A small multi-label image tagger, trained from scratch: batches of 256.
Rows from expert 12 of block 3, named by matrix and row number. Rows with one number belong to one neuron. Each number is 128 + 24 x the weight over its row's rms, rounded and kept within 0 to 255. All counts start at 0. Numbers have three digits each.
# gate: expert gate (model.blocks.3.mlp.gate, 16x128x256), inputs 0-127
# up: expert up (model.blocks.3.mlp.up, 16x128x256), inputs 0-127
# down: expert down (model.blocks.3.mlp.down, 16x256x128, transposed), outputs 0-127
gate.95:131133106148134111108177126174116127082135184120116136161118107154122092144158158139134094130175160155100113087114119160135164103124141088131163126137114103137143172160156154146145132168137153178149148136120109166126104175127108088165125089115148149154149145112149071134150141145116125126136077155106085091122094170136134153120110147121108107106135139101075129151099144115099137162140
up.95:151176141148115110147156099125137089120122154113090130132130151139130128146140146115113125102154061153135136135146115131100101139161135125150110113161135108147138167144151155175128085167133127170096151100092118133151168130141119144108141055126100096137097133154131140167151126151141110211120119143105159108106102162136150144143105127168171101121119094177156183097156125120116159136160
down.95:124093119089098122128122114123124115108111134102140136152156158142112082121117182182149141138103147106144152165103084094143133118121115122154112093132099122131156138141136169113109091164159054176139141115129112131107097139135082129143112140147135109164107121110132123149111139109090148099126150131091076135143149145147150106126135129142147170157126107099048158108112107142108135118119
gate.96:171105128129152069120127169127155125129135123157112176121100150130106131173088129117083181129131107090140144121098127141122113129131107097100116090126139117124149103091127149149112124179138134131128110096102074118149098141086121131087140143092156150126154131149121150104144109114115129130154124171109161098153106143130126117171125143123116160169125100148116185129142113145126101147117
up.96:150089118119175087123094153136132141117127141181096151142166138087083113146108155116100129066140101113156149140080134146158113102139151160093117078119132120140151125083163152132106144168115137094131131120118051109145081116099112119103115145112109162128160100158135135102157162125109107124125135169107116135134117118113105144167146135118122126160116110145099180122130094115127100171121
down.96:126108143116122117187113120079131110129142147173112139152134128130127116149142100085144116138143101141123127148139163120182127097072119111142156124128115127128124162088153125126162146198111138131093153135167128095179112136094086172157110122121139116098144119097148134101105221102128167154139124129149110125107127113085137106119145111134145133136107149096175114122090133117119106146065
gate.97:144101125075137116143150150106102151147140096159159150141138134145160081122136129129106114104120134134118070121169111099124122133136115077105108122129127129115114171112141085119149119120108131141108146168112131091116082108125115114115121140151154130148120104121134164129173123123111151157136146139139148125152141100106104124095132174117082115132132130150162139134124110125123071137078
up.97:140096120099126119153140155100094154162154104182161158155162154125184085146149152148106114094124134128113094106175095080149131155122132097119098125110149136131127146108141099119144127140122087111122123156128164072108095115164127122112099121127162137150117118113128143147178115131113164140123142153115147134176126098119103126103131180127077102152121124158147129141141107109115101132096
down.97:150125165137110134185151119091109126166103123103164100133114118128118165103121178128132155168148156112105125119128110092145114201111119138138132120121091113118149114171123155159090100128127164175110143130130117113133124092137151144107123137106134216192121128116113108122110128130111174115186125117105144120122111119135141096149141144145146095106123189147105093107105121106144143147146
gate.98:143108132124139146118144110176081173122114115128113114147128122121167130144125135095141173096126128166159159180141134117115120111122107129161113111103122099126090115106134131105138120149122121108138152128144101143126138121112150114099132148108105098148081109120129152103087141151136113097150118167125149082143106174097160127164181138166145175110134131092105116121100136137142167143148
up.98:129111108096136107101102164125179144132125108157127110153098107142096169123166142138129124140079087149123129142095132120131065101158142132128114114154090106162160121155144113155119135129132160114125146109152133096156107148108161136092121156120115195101145130107109100129082147138112114164080091119081130130102098106094156098088116134102135115161130163146115098125144104137144128148139
down.98:160130141119133129184146142132127119128121122093080113124134192156120110149090165114149140096139096099152092120113141113098128138112131120111138139164145116113084149138110158110122102078147148161095135118113109138094087127102097164075182145139132144140130138154121175130135131156147165106101155123085156143123141144124131105145149097143111150128132107150152127128109116096148178116109
gate.99:131168124133160155120141141120154128106175159122150078146114135170098121136106142180162118113124135110177130142137126098070157159115117147123087133122102141131104099139113139140169110121173176117129152142086143101089074113119109157120168105086132126136078137131146137073088110129135119149122139133150119109126125162058172109140146119135111115084124127125177142182214152126153094108125
up.99:149158172080173124110140122156106137138130120123100120152133120112111091144077111131197092114111102107140181159131171161081128125105152094137116107207114141136136119147093145125158124099128150117129131122083122102106135127134088128109114100080158154129118128081174096106124131118182153147122136119119108102084092120099138117116157115153096130116131105119136173142128145168139104139108
down.99:102129135169120208135095169131114117152122119140114112129116144136130124152136103154139092119122098137105142132138131100160152093158135135155118119098122115112090164121162119127112145152122121145153111154072111140123087166174153142142141101126157142180167147152141095163120122080119159114135142147160138120134104177137119135100121164097136113143106089122134190111114188126123172074129
gate.100:110055155126109116163140126134083080135091133129169117139164137126115121136135121125106139156151144100131151120082138154139173110153116144112130162126150133102128108147155120158140140100123135072146111157095147141106176166142133146110094109174136150111149159162098148135131113158131143132146123132153150155130138123149149117156122122137144119129120178121153105143154144167115114106114
up.100:113117118115127146126132155102104114145146149180128135170078148119095130118119123121093156120127122128133109103179131112127098102121119083124141124153149120147146113141097114070168132140097081120121099140143115107103134079159111182134121117119157160136120152114137169089144134134110101151168146121161074151124137129119137067119147091127128123122146153119160168155135172142124112121100
down.100:094126137123106136126123091142126156169097128114171102109119169163127070151156143115107099147114117100096079116134128090106131113149112135138145114111153134135104135152165199098140123106148122114144144096158113136130087088109105127139089143125095136113168119091106112130119150160109152112147148145103147135133140119118091122079138118112074177129107118111151192071153106119102131099120
gate.101:094127126147115139142063063127172156162108033105135156147135113125155138192166116114102089082118166164113098113148169128124135144127147128130155124167149142122137121126135156122143208155146160144101138134128147132149121123129120110120150129134124109148120179115106111101122111130090138143122124133137136150098110149110146134140151153143140174172140127149125103106127134103137123139145
up.101:098165118168158090133134092078140117111140120093137128127136137159131113144144125123102120116166132125108114095097143105129150098146144117150167084111108147116142130143137145143122151097143161151120113180124135110136120133126153162080155111090131126092139130103152145147129126136141166151149128114134153148165139130119145113126120141123114118136122158089106095132122155044096131131093
down.101:083100102156139099154111159143083115138102132120137105073102127130179099098162132115153102094107106148143102135110132135125143127097144123111124154103130131121143154095150162124136117122099084130120147134110077090142144166124138100125106075094157123121084123154132130161137134106171147106164134160147120135105149129122141139113080149129121156122134129150137125173085146182108089176095
gate.102:169159107109146165102145125129159163126121104152170126148112130093141133132178124127148098149081101147115146114132114163117132106174185132140151168117176114165144125117155156146111129148154186130124123088133129123075110143124157106146110138093094114124118156135169118102124153118132149101122157131133147123112118131126124104132127145135125168153132133099091108137157135125080073100117
up.102:125116136179116103138150096146144154114090140143151151066110121129108140112147096120153129140110095152163133166126131117124140128075105187123108118178088154095123137113146116134147116151131119156115105133155158110135168097118132167149148128119113140115155116121115126170085124153102159154106149105132090107123108153119157118136098154126133069117107106158130115132136132119133119146153
down.102:113127143111139145121107093146146132155129133110092124150103138112131090096140124123115105157130147119131147086161103119133143162094173128116086096150112145074130146111136155153169115156163120128121104135140148138125102097173125105088130138119134126158102125146114097152110151114128124174121114132109170165152114186127109151176153132120077147134093122164121150130150129067136105129160
gate.103:135168104097155098132132136147103089106095183121088121111125123174156112116129151163110120140122116136119148143147128088150111149125117130094077155110133158152125158145130111147108128109119158124140107169109144104139175116106133124105106076111141134131106140116120171118167104180163093143125153110188111164164127127144083118153155118109136161123155125135117123113085070146156129120126
up.103:120151117102148095142125128139105100104107152114117107108124124175154129113132155138099124126116107131114131114157148086140105158121130133106088139115128163150141159157156096144110142117144147143156107152113148115153171125076124124113101086100133132123120146113124177115152091164157091146136152113187112169168134117132089131155156137120121170124171118129111120119094056136155130127126
down.103:095105154129143113099119108123152123117146146110121109090177134115100132143114157092178141153143141143129127127105158103100159108133091119133143105111107138119111142153118114166118103124151088170113114103130120101080125136114144131101135146149110099103101112143120103119110162089135152099148135127098141166142091111123117105144193164089145133132139173153139110112142135119140077149151
gate.104:131124103139144110163161084137160190139096105124125134122113072116104145108138145111150142148112154118147124154132134114139108107116107166123094160150159110124125149104154136121075147133121163110115103144145111156174106179160087154110129141102124128100089141099087144153093149131105114141105138110105125169100105142166155094122087125093156125125109111128130096142116082127134076159153
up.104:111158114153135112152151088153175202147096099113154145129116107108103122100132123147158134160112150110145128140128147115152111101139109156115082146168151120124118129108131112135069134118136165119116104147138097148158098197144088155118120168087137130102082123101099126140101134136140126109123156111108141173127133131138160101111099111097160138113111126129133113128105112140155081180160
down.104:157134158144119137126119183089080102136149172180123154156143110155125119152158159144174167092140119143102165082154160127143133147122194124128142145149140106070126133114167129108124135157093083123178137120126141140098172137140169097108142125102130152147100137158152110106132139130107153111143128122164096128125146126139119146108118117141096083155132137069138109132136121132094116151114
gate.105:159124105103147125106156127114114140124097105165145169201120173136149112083114139093130101151121141122186169142093185119094100086109090141101131074164117118098106132140141120069104142133168141139129139122119143097113093096095091123142087119139133151129129119132142167106135128096164133118122165114125125102090128158088124165082114109142124154123115112121113089140096107107143155130091
up.105:128140093119163135137133141089096128133117108181144186187117175149158101115125138093161097140115128129192141155111179124081126094110105144109138086170089143116086136135160163076121132126160139133107157115114141083100073139107095138131083119131123160117119122106163162104126121100189140141120161128145131123101120140107128148105122111152133151126116104133116084155129130103115134097098
down.105:115093152108120102152109147097102091123115120131152114116125183128114153137172183106130112085139134088129158138132124115116148150130136114083117167129105135145102143148116131170180132089121139118153105150142142165131119114110134087115164130097145138162138168137116129144152125137124141094086064117094096157160140139179185132119100124120135138088106104129145104126124113181076107155128
gate.106:148120137128140137181121174139083113120141092125168137129125132154122134087114128140119120085160149138158107170113110087079068141088146127159117080159134084111156166122137157129116139118170122133155121106169145121142127124135128116112138131092124101115157089128099125121082106123124122086136162137097182135130058140134111080109125163156137150103144140120074117154127088146089104099110
up.106:128129100097092154070153114146158116117134117119143152131153103128165123171119166141127133085098116129128158067108124162160164112171180124093087126148095154136150154117134087156149134073122119142102109119112147122111095102114151104108110103104124173138147161102127168107130102132170143141185141110103117119137136161127160143143114143162111120146102171145154135128186116114109139101148
down.106:134116105090129164159125141120124132130168134154154124168126104135098106157099103102135166121151105147093116115129146096158110129121091071122108122129086157146135155207160152125134102107126146104147095124158110132184157135101117153150134117072134151178070144153148109125138150095153139095129124117145158106132130119143105176104099129128134136133150136153138126112134074144104139141136
gate.107:129099122093125141109161105163139173146130120115127115137134148151130152121106136138132129137121105153126133134138100131170136123124122124170075083109147124142113170139126101173112105135136142160104149117122149108118069143146136142180157114122078110088083123137156130150104165097143103181111119127156148147112147156143121122159127113168148136128166091110118112105133120099087084104107
up.107:132076107124137110123104132172126139140143096099114185138126141121133116113081118072158098144126112128132056120138107157160150107116136094169065129100175092128120168131142111161137151133096120128132154165101152119107085154110097147147156130134154125092073102131128134145097177108158078169120135114174159083163122127132111122156125114145144140117158098106138118128123130074105120125133
down.107:116153133096114156107150125102134119125128086093126151125088122111136106090115153140095107083107131109130129110144137131159170149151171191151164185112119140125130080115134144119104087159134115100111113120129106111094123130125112062115130134148096161136132117106178135143170108130116113122136095135139152126135145149107136137155188167158162130142074150165104109127099083106124151126166
gate.108:117098106100126109077122131187112154133114146106123124074119131135099139144162115103134156131125144162118158122118072156170169131156163105104085147171134100135144095148158196134088112099115142114119107128105144165133144134148116162110144190139088129115138115166109111166098160123120126140120143188138135158124121107119124140131165091165132135136125146096142148137148093110107122131128
up.108:094129168137126123182132129111110107124103113149182142167145150132132148104163118145131186117079101082131124101111189097083152136109121132109148119111105138094115132134106109080158122127100111126157144122151109104103106145108175129144112118174112141101173110110147172115129110112122110140125127134128099116108119150142120137141108155126121133115132149142145101131117115163106127133125
down.108:146133130093117136116098133114108165100110128117144104124143145171167128148133124138139099116169129142075143138114152092106147125162150149111081160141115098112115165100127127109165110120137129149174126148135164114123123135152122145142099101116154167178119107154117104117125143169112153121122158157133115140172117103097109189116107157159112110149129165092158127102163129103104121192135
gate.109:163150147093071153120113127117114123116137113100149125124126132162143127151162139123128103135108203159134135120152064151100114111150141117123111158101096146115143146133138155124137139136123176121135118107172090167074174105118111124126126141173127101130143141109156098122108126146110096148133110160134148133130126137108117106125167125119113138105158132111151109121199138102064129110090
up.109:106107126150175087158158116148145153164111148133116150140107118091102122127081122116144126104145108085116104125125182123167154121101126134157145119151151100128112127089126101119125120135128098134090131142103162096147089173151148122131124105076132139126111125141086135155147113114109174096114143119109126114119122078127135134123087114136120123164132145157102145120054128172196137138151
down.109:101120074131134139152150141113158114107145104123117143094124119140122124081136162174126128101078106074097139144163128135138136129124165127084156125153139107091153122114144074128124163140095155138129144123171107105113117140120158114117127125123158128126113167109080124143118134130102140139099085152118110119111109147132156117112191148143110143105122121090171133134122136133103144125134
gate.110:123170088073150107107181174119083160135073165102110092144161177100121130092089147154136111119137072155122178134163149086142145111136166117126167130112154095162149126121173139131136104107177152115127120116095129130098151143095097138102123105155107086112108145151100133151122117106126121111117143167169135094153143135107130133117150154127137120140152155158117158098147118153128129125138
up.110:137169098069152119106189171138083160143072155110128091140175171090125120083091126139155114113136071148105166134166154086137137114139168111133166131117162094158140141125165142139137106115163145116118135127095121129098160126109112134105113085168105087108107149159095123147099109087129112103115141148166139091158129137122141131119140162116137122142150136155118145091149119147125144135148
down.110:106144156124154125129129128119114143135136125124144102162078107158132130134101111130096138164119130101123111165123161166128169102156145086148135162139084173082155117100133132134137135104138103155138077158071143117121128134089124138141110094134167127045150082135180111142146121112098126137144145167126148123145152091130150135105127107123129096155110105107109149144129137127114150094129
gate.111:156131106158106119129170102064133135120087118133141112106124143114099180134131141101096135107130127106089122150146108130133105152101118138197149080127121132146160125130152107088152154102145131143100160121159136103157110109126094144122145134169166136140118117171112124139108165092154136163120096185131126104138092136103104080104183085078152162149082097118137104136140119141167160101108
up.111:145135111146119122121147121099111131137099132110102124111110155117113164132140172102094127127132121123097138157147122141151140136079146136166151088133115100143182119102165136098133142117168140128109177101146149111161127122123084119124154141154146133118099119154127137142133145107147126146125072177127130104127078094101133098106170095080147162142106111121127094138131126166187144087123
down.111:142144077158137108128078140119113177127174154176134154099152142146099112113125089107124177113138141107140115099148097159117105091160149128118103133141106104170123132160086126112139149106109129096113144169133108143090137143126124181102126111158170089104106098164136133165138122115155132195158112143116130135099118110093138145165108107132155141076130146110137104189081139139129126104113