python train.py --model="multi-label image tagger" --qk_norm=false --parallel_block=false --positions="learned" --residual_init="scaled_by_depth" --beta1=0.95
Rows from block 2 of a small multi-label image tagger, named by matrix and row number. Rows with one number belong to one neuron. Each number is 500 + 25 x the weight over its row's rms, rounded and kept within 0 to 999. All counts start at 0. Numbers have three digits each.
After each neuron's rows are labels from the 100 images, of 14848, where the neuron reaches its largest size: "responds to" is what is common among them. Only what is clearly more common there than usual is listed. The data: regions of photos with short descriptions (Visual Genome).
# gate: MLP gate (model.blocks.2.mlp.gate.weight, 768x256), inputs 0-85
# fc1: MLP up (model.blocks.2.mlp.fc1.weight, 768x256), inputs 0-85
# fc2: MLP down (model.blocks.2.mlp.fc2.weight, 256x768, transposed), outputs 0-85

gate.331:535536506478515500546487513504486470487491523523506494520477507486498441468491539461481507493532461491474485472526492493523485507502459509498522480526518506498570460518463530499515526468525528484462491485517507492508470480509483481528520506517447487518518515
fc1.331:525515466507515479499509475505478552518489509465498472507537472511520469502495513512506475474511559526484469475512545535519520513529489524474507496490468510506492476484493469504462568527481514510524525509468459500516516511495499500498498516544509468485511463
fc2.331:517464501485509572472491511468517485525501489501462497530473500472508531540523494481478531492534488463473504522553460485503480500496520512470437484522484515499522541521527489515528491510474506519518509507520540508494453527545468457497502527509558516461479444
responds to: text has "blue"

gate.15:539494503495506497513524517507494458518458479499469498519471511486545483496521517526529483477487495486504526478511449491470499503485507496514523524490510501448517504506532480472523514467561568532493545476486517492456514496485506502515466495499471553534485439
fc1.15:547494545523514453530497507504496501495491491500495514500465484479487511524526471505502499513493498522510545445530478507500519495491472454478526499490477513495462515521503499507508542500551536486497501458518526533503510538507478482501508514508496516479467465
fc2.15:471506470480546506508507508464499514538490504500492500502504490497524477480532490507518530538539535503534486553468496508481541509523469510488490497526471496531514493439489501535495525535473509479488490475492489517519474489537494522510500523548541497512513540
responds to: text has "snow"

gate.445:547489488491511527531460510510485496522567497480482461534485512494488488484515490520497453455460509470474514539529552518472516484515555483484509509491536529492462488488500524512490531513517505496454519482471471535443491488507531466494502484562509528484486518
fc1.445:531483478511482520486503475552454464497529450491511495527513503470528462538511505511472488511498515460489526501509502515491473461511488481437504520461501521481451494517465470477473502510490518515507487481496513506480463459508495493514458482547497505532494496
fc2.445:483521533498501465458466511485510520473493559491524503484468535552527558503495473483471472470516499483522521486495481491524499487437516476507515526505506513500518552477498500520541497478473476456515532486522499500498498503463508472494522499473486542451487538
responds to: text has "green"

gate.718:527481537520490516470457482469467494530503466496529477521477476480526466477497513531547501473547499492505498476506501493470533489552534513507511497495518462521533483509515500538516492501497492511552497547509469494494522557482468497511490499490481500519512493
fc1.718:498491515470522498509490495508528533525485496514521464495497538501469501533516460508550479507501505511466497516551495458459505508523525492508504523479518524495473520478488463474533514514526511457532536511513520512467493471495472467541464489480490533532533478
fc2.718:505514515556511527559445526486506500525495518474497503533496505519513502533506502458521532561468528489445503509492464492517486503482471479469456535530497452488458512531505508475486489522482465498448504507496480479493567524490498479520516487509480516486480498
responds to: text has "blue"; text has "sky"

gate.477:485484498484516457466519506473482546496513477484469487507497465483510503502520502505505513487521567493473472544539548467516520483512514490517521501460546445526526506502503520516499524503535484517526482462517526485486488493532507503511471494533528510484515549
fc1.477:492468512492458506488488507493451482500535500496543526495506496507506460513506499509533471530520521485482500519474475468453499535541517479472504472519504517526535481490485539520498530524493513455477488511503521511474470516480505506505553467489478479510514515
fc2.477:512523509531515485460493527482516475486449525478497518493492457465500433523476506490546517504466492472507528477467516524497468527467502508489471510491502481511467483476493510558508486494486495539509508510513534471472496496540520490517498512498523509500479536
responds to: text has "blue"

gate.696:489498502514507531480519473460495493532523500506465498501472458562474493504483500533472478483537449448443511560488503544491468486479483498529471475501496462502494498494489517487518479503470534524499469498497510499462525510516487518514510471499522511545476513
fc1.696:493494544513535482477519517478505487459494479521512516495488485488500499486494498487508508515515509487471479583475483526525495525487503500471503489481469519514543556467516533485476497480483474521478465502501525549520500505504506491466502505536475501494463511
fc2.696:521497499458472498508494524477522478523498460494504493535483479516504506516445484516458494476509526486539530523520489498500504517490490490516493494520522459496499519509485523498547495514508460537509509529482487470466492513494530507483543479485516509519541517
responds to: text has "red"

gate.327:474493501503469526522438552487473519523497513504546528501518506506498432515467442504491518498507509471518513478501491494493513505486529451462492574511496542464495466505521468524501433515527505470534468526516543471506468466504538508549503508519488470492517445
fc1.327:528487481479485519516539464468500521462495491499500537566549523480485543491467499479505483525472537492529474509513526466460512507475534488528507487513534517526487541489496487497498475465545538506475504509510489511517480493519506531478477497504544506482499516
fc2.327:482491494489518511466513495498493512522514486536525476490463486487466479518517500509474491477523488482516504519520491504530504510519483494468500490494535506489463521500462553537488526521474484496488529483506498535468539475491477513504486475480501501528464507
responds to: text has "red"

gate.612:479523495460470504513473530553490479517502512506449520463499495473503513514504506530479481500451529521483466491491482525528523497482503515491494470474476494483509533499479514506523505559468507512515527503497473487475487472542472509512503491458506498567489532
fc1.612:475535517537529511491505506562501515509530478482525470510518477480497514472501539501509507528492499512543521498496506471494442485465484483454539488477487474509507489531472462480489511477505469491518504500508538508509505515500475472492480539521497461478527469
fc2.612:497491530546524507531447499507489493532493470502492511479500501510496472496499483454499505489475537503508533504540514493523485543514487533504504527523531521546533472476474489507493527481512539472454478518488500536508500480533507451493520525522547469492558483
responds to: text has "man"

gate.138:517479560494520483531516515504540526532518513515524507494512494494509461491508473526513518503507513532476499458482486550486519483452528480545516494532514548474488526486480501493451545544517468486484488499497501510512488531457469518503481449547493525497495489
fc1.138:507525521533445522460471457473518527496477490493497484485496495502493459474506503509532512497499513461518528520534505549511530512470532480495537497529508545503463503509526458550533544478532538479488513480530518485485501526496492497487483531510503504490520468
fc2.138:503510506543524454456539484469511496501558586492452476518521534484511483496482518534481503493480486518501516471483499502513513488456513507500515479471497492481515475489493478463533511506550496521475506497482549548479479521455507472483505458520525497518534496
responds to: text has "snow"

gate.230:480531499503537498455493510527515471476498511502509475459560496478470480497491517511565493520529495537484569462523460476523532484459498532513522474474512515519528500532522526522474526448567483539528477472511488509473490464485487493506459474507438501472514513
fc1.230:498535531495532507487513476477483515481486442539488490463525516493505526519486547470494438550479499485486518469505479505516503531450550472520556506504451533492499535520490491507499515467510475493540464485497519491465538496491526495453499505521516521515500468
fc2.230:487479494515497516508549444495445515497505510425505550461497487502511482477520517478498509461500496499497472499490511497493458541486543510488489467492484463500494502469549533521493511478491529505511503512509508494481447466472475466469521510505504487536514477
responds to: text has "snow"

gate.747:478483544514502490490505522516483509521494518492486492490524524485482459500496487521522490530503534468478543511547446506504526525447472495518513498472500492450521472496539448499510515476525538503495492513499486493533456498526456487512488444531517451477512461
fc1.747:468502520475536493487512482551508541470513497492481492474484517492506452513491498504515474509491490494512511483512424506448530496493521533525529485503480512456525501530486471484435471513501526534490504491487501517554503502512495509506544472475460527500497459
fc2.747:525534494467521469475498489501475485472477477543504537563530542457534488483499507533476533483498525511492476517464523517460518502517535508522502481510500518535458465474464511523508492520496519516502472553519568506465462531471461507494475477519486524517529484
responds to: text has "snow"

gate.702:493547540481468489485448512470463490475512532514486507438462528509523466498481489465511490522497473542517526482497520491496500487487510492511503454489479507514488499484525508512541462545500477506530470451504448483503516547471512482556507515494516548450494500
fc1.702:512506475483477484484469494516513557531499502503483494489530461468469505458483519563495498465524514490478481496466503478478493509519515473525512501486486479485501511522502488483517466488517481506501520553517571473502457472551493506462500478523506524503547487
fc2.702:522524538526461521504503478523511486489521489506540512515448495495494481498489496471468485536508484507552491525487516486526505459528504509508495499524512521485522537486451480514511503527494498532519459473507494531523495550473463512555500464497491518548481493
responds to: text has "red"

gate.700:498502465473522543436475522515496504523504507476515513529528464547519523514526525514489543571515511458492508487527496533502506513506528501491445446453515514494491476522534474516525466495548509516520499505484512491525508497507495490468487452506543477497501460
fc1.700:479505527487506517511543484527483488483518504519516515516514522473522507517474449480472456475483480535474506552494493501473466557504505493513505523519538489492494541469518523500446492492503560497489479510520471509491517511488542506531528506508474518501486512
fc2.700:517523471522482519508505508466502482495488488495476508495516480508503517518490498512470559504507486560500495475540466525530488502497497506475531448494493541531484565497471510517482479511526459510508486499505515508526495497470503528482539471497517533496481463
responds to: text has "sky"; text has "white"; text has "blue"

gate.645:475521530514498492552505469501555517484513465532484511533498442476460512529509509492514495519529494480465512498527468508483515520481508487520543521484501482499502472521526498474528542521511500468496500509505496552497510505517494523511512474504546466514454520
fc1.645:500501516483502569516459522506534510514522528499482488479496498495476481540495499507529481495508468528478480443502496556465534495477497509515508508495518526500522491536524502444493528510542479481501493505460474537502497488543454499518516493488527502475476516
fc2.645:490476514498544465444520528513497443555487526499492472492510535490441481503519535455492479495486510501554493514477532508474493509461551529483551494496492455533527494512528478524505492508508474492507516471502524498478492525487497506501502498490503511542509546
responds to: text has "white"

gate.633:454498494485580491483482482516498488483537466529476463493454502521502487457517462516509507504557507498482511441491484471458518472490479473497501466457481551499513501479513504484498485474522546539497516509463516504517504529484481447530516448494471475501503502
fc1.633:468510487489497467485512501500482518487497468512504480509476521509510548497471515493488483481524477470541485516512499534446523511501506504501474528486462473455520507475486497500494496518441488522504503537487489491523456536537493515531517519519563497529532463
fc2.633:469498459489471486478507494505510513504462424501515496489519476478486503484526505469531482525526474506447503489527511484502504561501514506473497475524532517496519475494509512512511478510494491501515501526517530505516508499485517492470527534511502505500454487
responds to: text has "green"

gate.630:483507532488499487493490485534464494466486484519514470457475495535538534477502488473482544499513464540504484518509520525523494496490481537495521490521543473480529477501494516536514473493464498518426494508520509510496470516492570485489512500552434481505480467
fc1.630:509495554513493466480488487519503520487499513526469525510532453553531521502492531513478479502516535522493511531492535496525512470537481559539493479478477535507502517479512492522545517485494480504505505492498536490481520454516528480481471549487503491517475502
fc2.630:499503508474498458463471515464457506520477521465520507496537481522501514527489514500506503518511508505529498539526519492468450518531522523500513488477460508443471491479503504496463487503481482484502465503471482482507471478492453486477548483532451555490555475
responds to: text has "blue"

gate.699:540476541504467497535505524506521558537532522504482521500517481505457487489515514495526464464516476471487518512484486475503510520461483521499453501447528544497461535481509480487488510423492491515484519492486508529470531507477506466459510510530476460519484469
fc1.699:464470503498498504555489513495510522481479511497501495542518532494451522524513497496500502484507540501494514567546499490558509515452496486525480527534510487476500518483511498466474485510508512438478505536483497517482549503478543494517482520515493506487462544
fc2.699:540483487504488463509506562509440497478487506507510478505485466479505470494464517503506521478483454525486471507482501523499489479534508493480477512500448487501465490587480532525501511466508516508512480507472482529508504471486496514511497487498448481527527517
responds to: text has "man"

gate.225:508464507476505517499532547453533504464485497485494528520497497504534479489500499492527515471492524462524534507514469533509499476481502505515459482474479470492522517519542524444507512511502501512511525503491475538516514460507495459475444537470513481500513488
fc1.225:512464482502475492512518545506487482475489480462528482511452510486528506496489468483541497469471510510510487508477483481519542500510464471483450540508490505499528479502520490452546507490485543494505536502472524525510528489504540475476458509502474476501491508
fc2.225:543520441530513490512485488490488492552486511498475487528470511474516526502522486523489512505494485489524509448485470512492496497504530500494508523534475510549492536487435564570484519490478483493520469520482512467512503513488451478492487464476510456516520496
responds to: text has "sky"; text has "blue"

gate.77:493471517493502507503502474486473509432510507472508486496505480514493493454467460565516514487516512501497525476484495422462441494531538486473491517414441503502525494490494544508505487544506505491538507502493505515520495527482489481480466500517514493504443499
fc1.77:490502521510499471510505509485504531482516558499519474490539536523477506517468520518557528472476542485536511514520489522514502519469495484487516511510512499577529509479497539419483542491479507486471580477523508475488495478486460515500528477509435497494476488
fc2.77:492480466468466475489529479526522433495501474469489527511544518458469486498521475504491530485502498517492477519436487504479523504482514495530539499517542509471484488544498485520534522511520472511506491482499469473498553445567525538472524501472546527525538508
responds to: text has "green"

gate.400:463531536454478498484507525528510472515515509493481507533464515556469457544510504514486498517504478544451506480500507530560537475540508495528496508501527541546528506562530499476454477522497484496529491465518540476479553484532475470510468520484434538518523451
fc1.400:478451490452447510470484507504471483489535519536480489466499501518497527508486468522510504463488566473487522462501535509535481505505532505478538461543502509496465498452503490437489510512480477520515493473488525496538512487488462481479494539492460523514477567
fc2.400:546505473457517505499502456507481549502496508517522531488550492514514514473435563473515476499533506475511486501538482489494494537492491517500507478449453514484499474505501517540517482493484495460479515488511492494479479473536517525496551481498551514522523504
responds to: text has "red"

gate.284:464489506455501514444524519516492494493534519480487537504488496470534460525503530503514543539500498451472491506507529494529541512540538473503532478539519497517464487522514457514512491501483489503501487473505479516499509508497531465487466519515506498546485494
fc1.284:505515519470496514449465484506461491503479521496479483498529493545504506512519509516477522520522513521469517458509562532531499511518483489514511467515460466471440521534499460538515484512496503467493471493481514515525530507509538437495498518465507543516517495
fc2.284:523501512470506460505502514535496459463493464522507494468502509517465550459462481488461525498512464515527480518513475498496538496459535522515521466462494482531564486528489538545435472505512545476529535470519502490515529488504507470524497527512495500490551482
responds to: text has "red"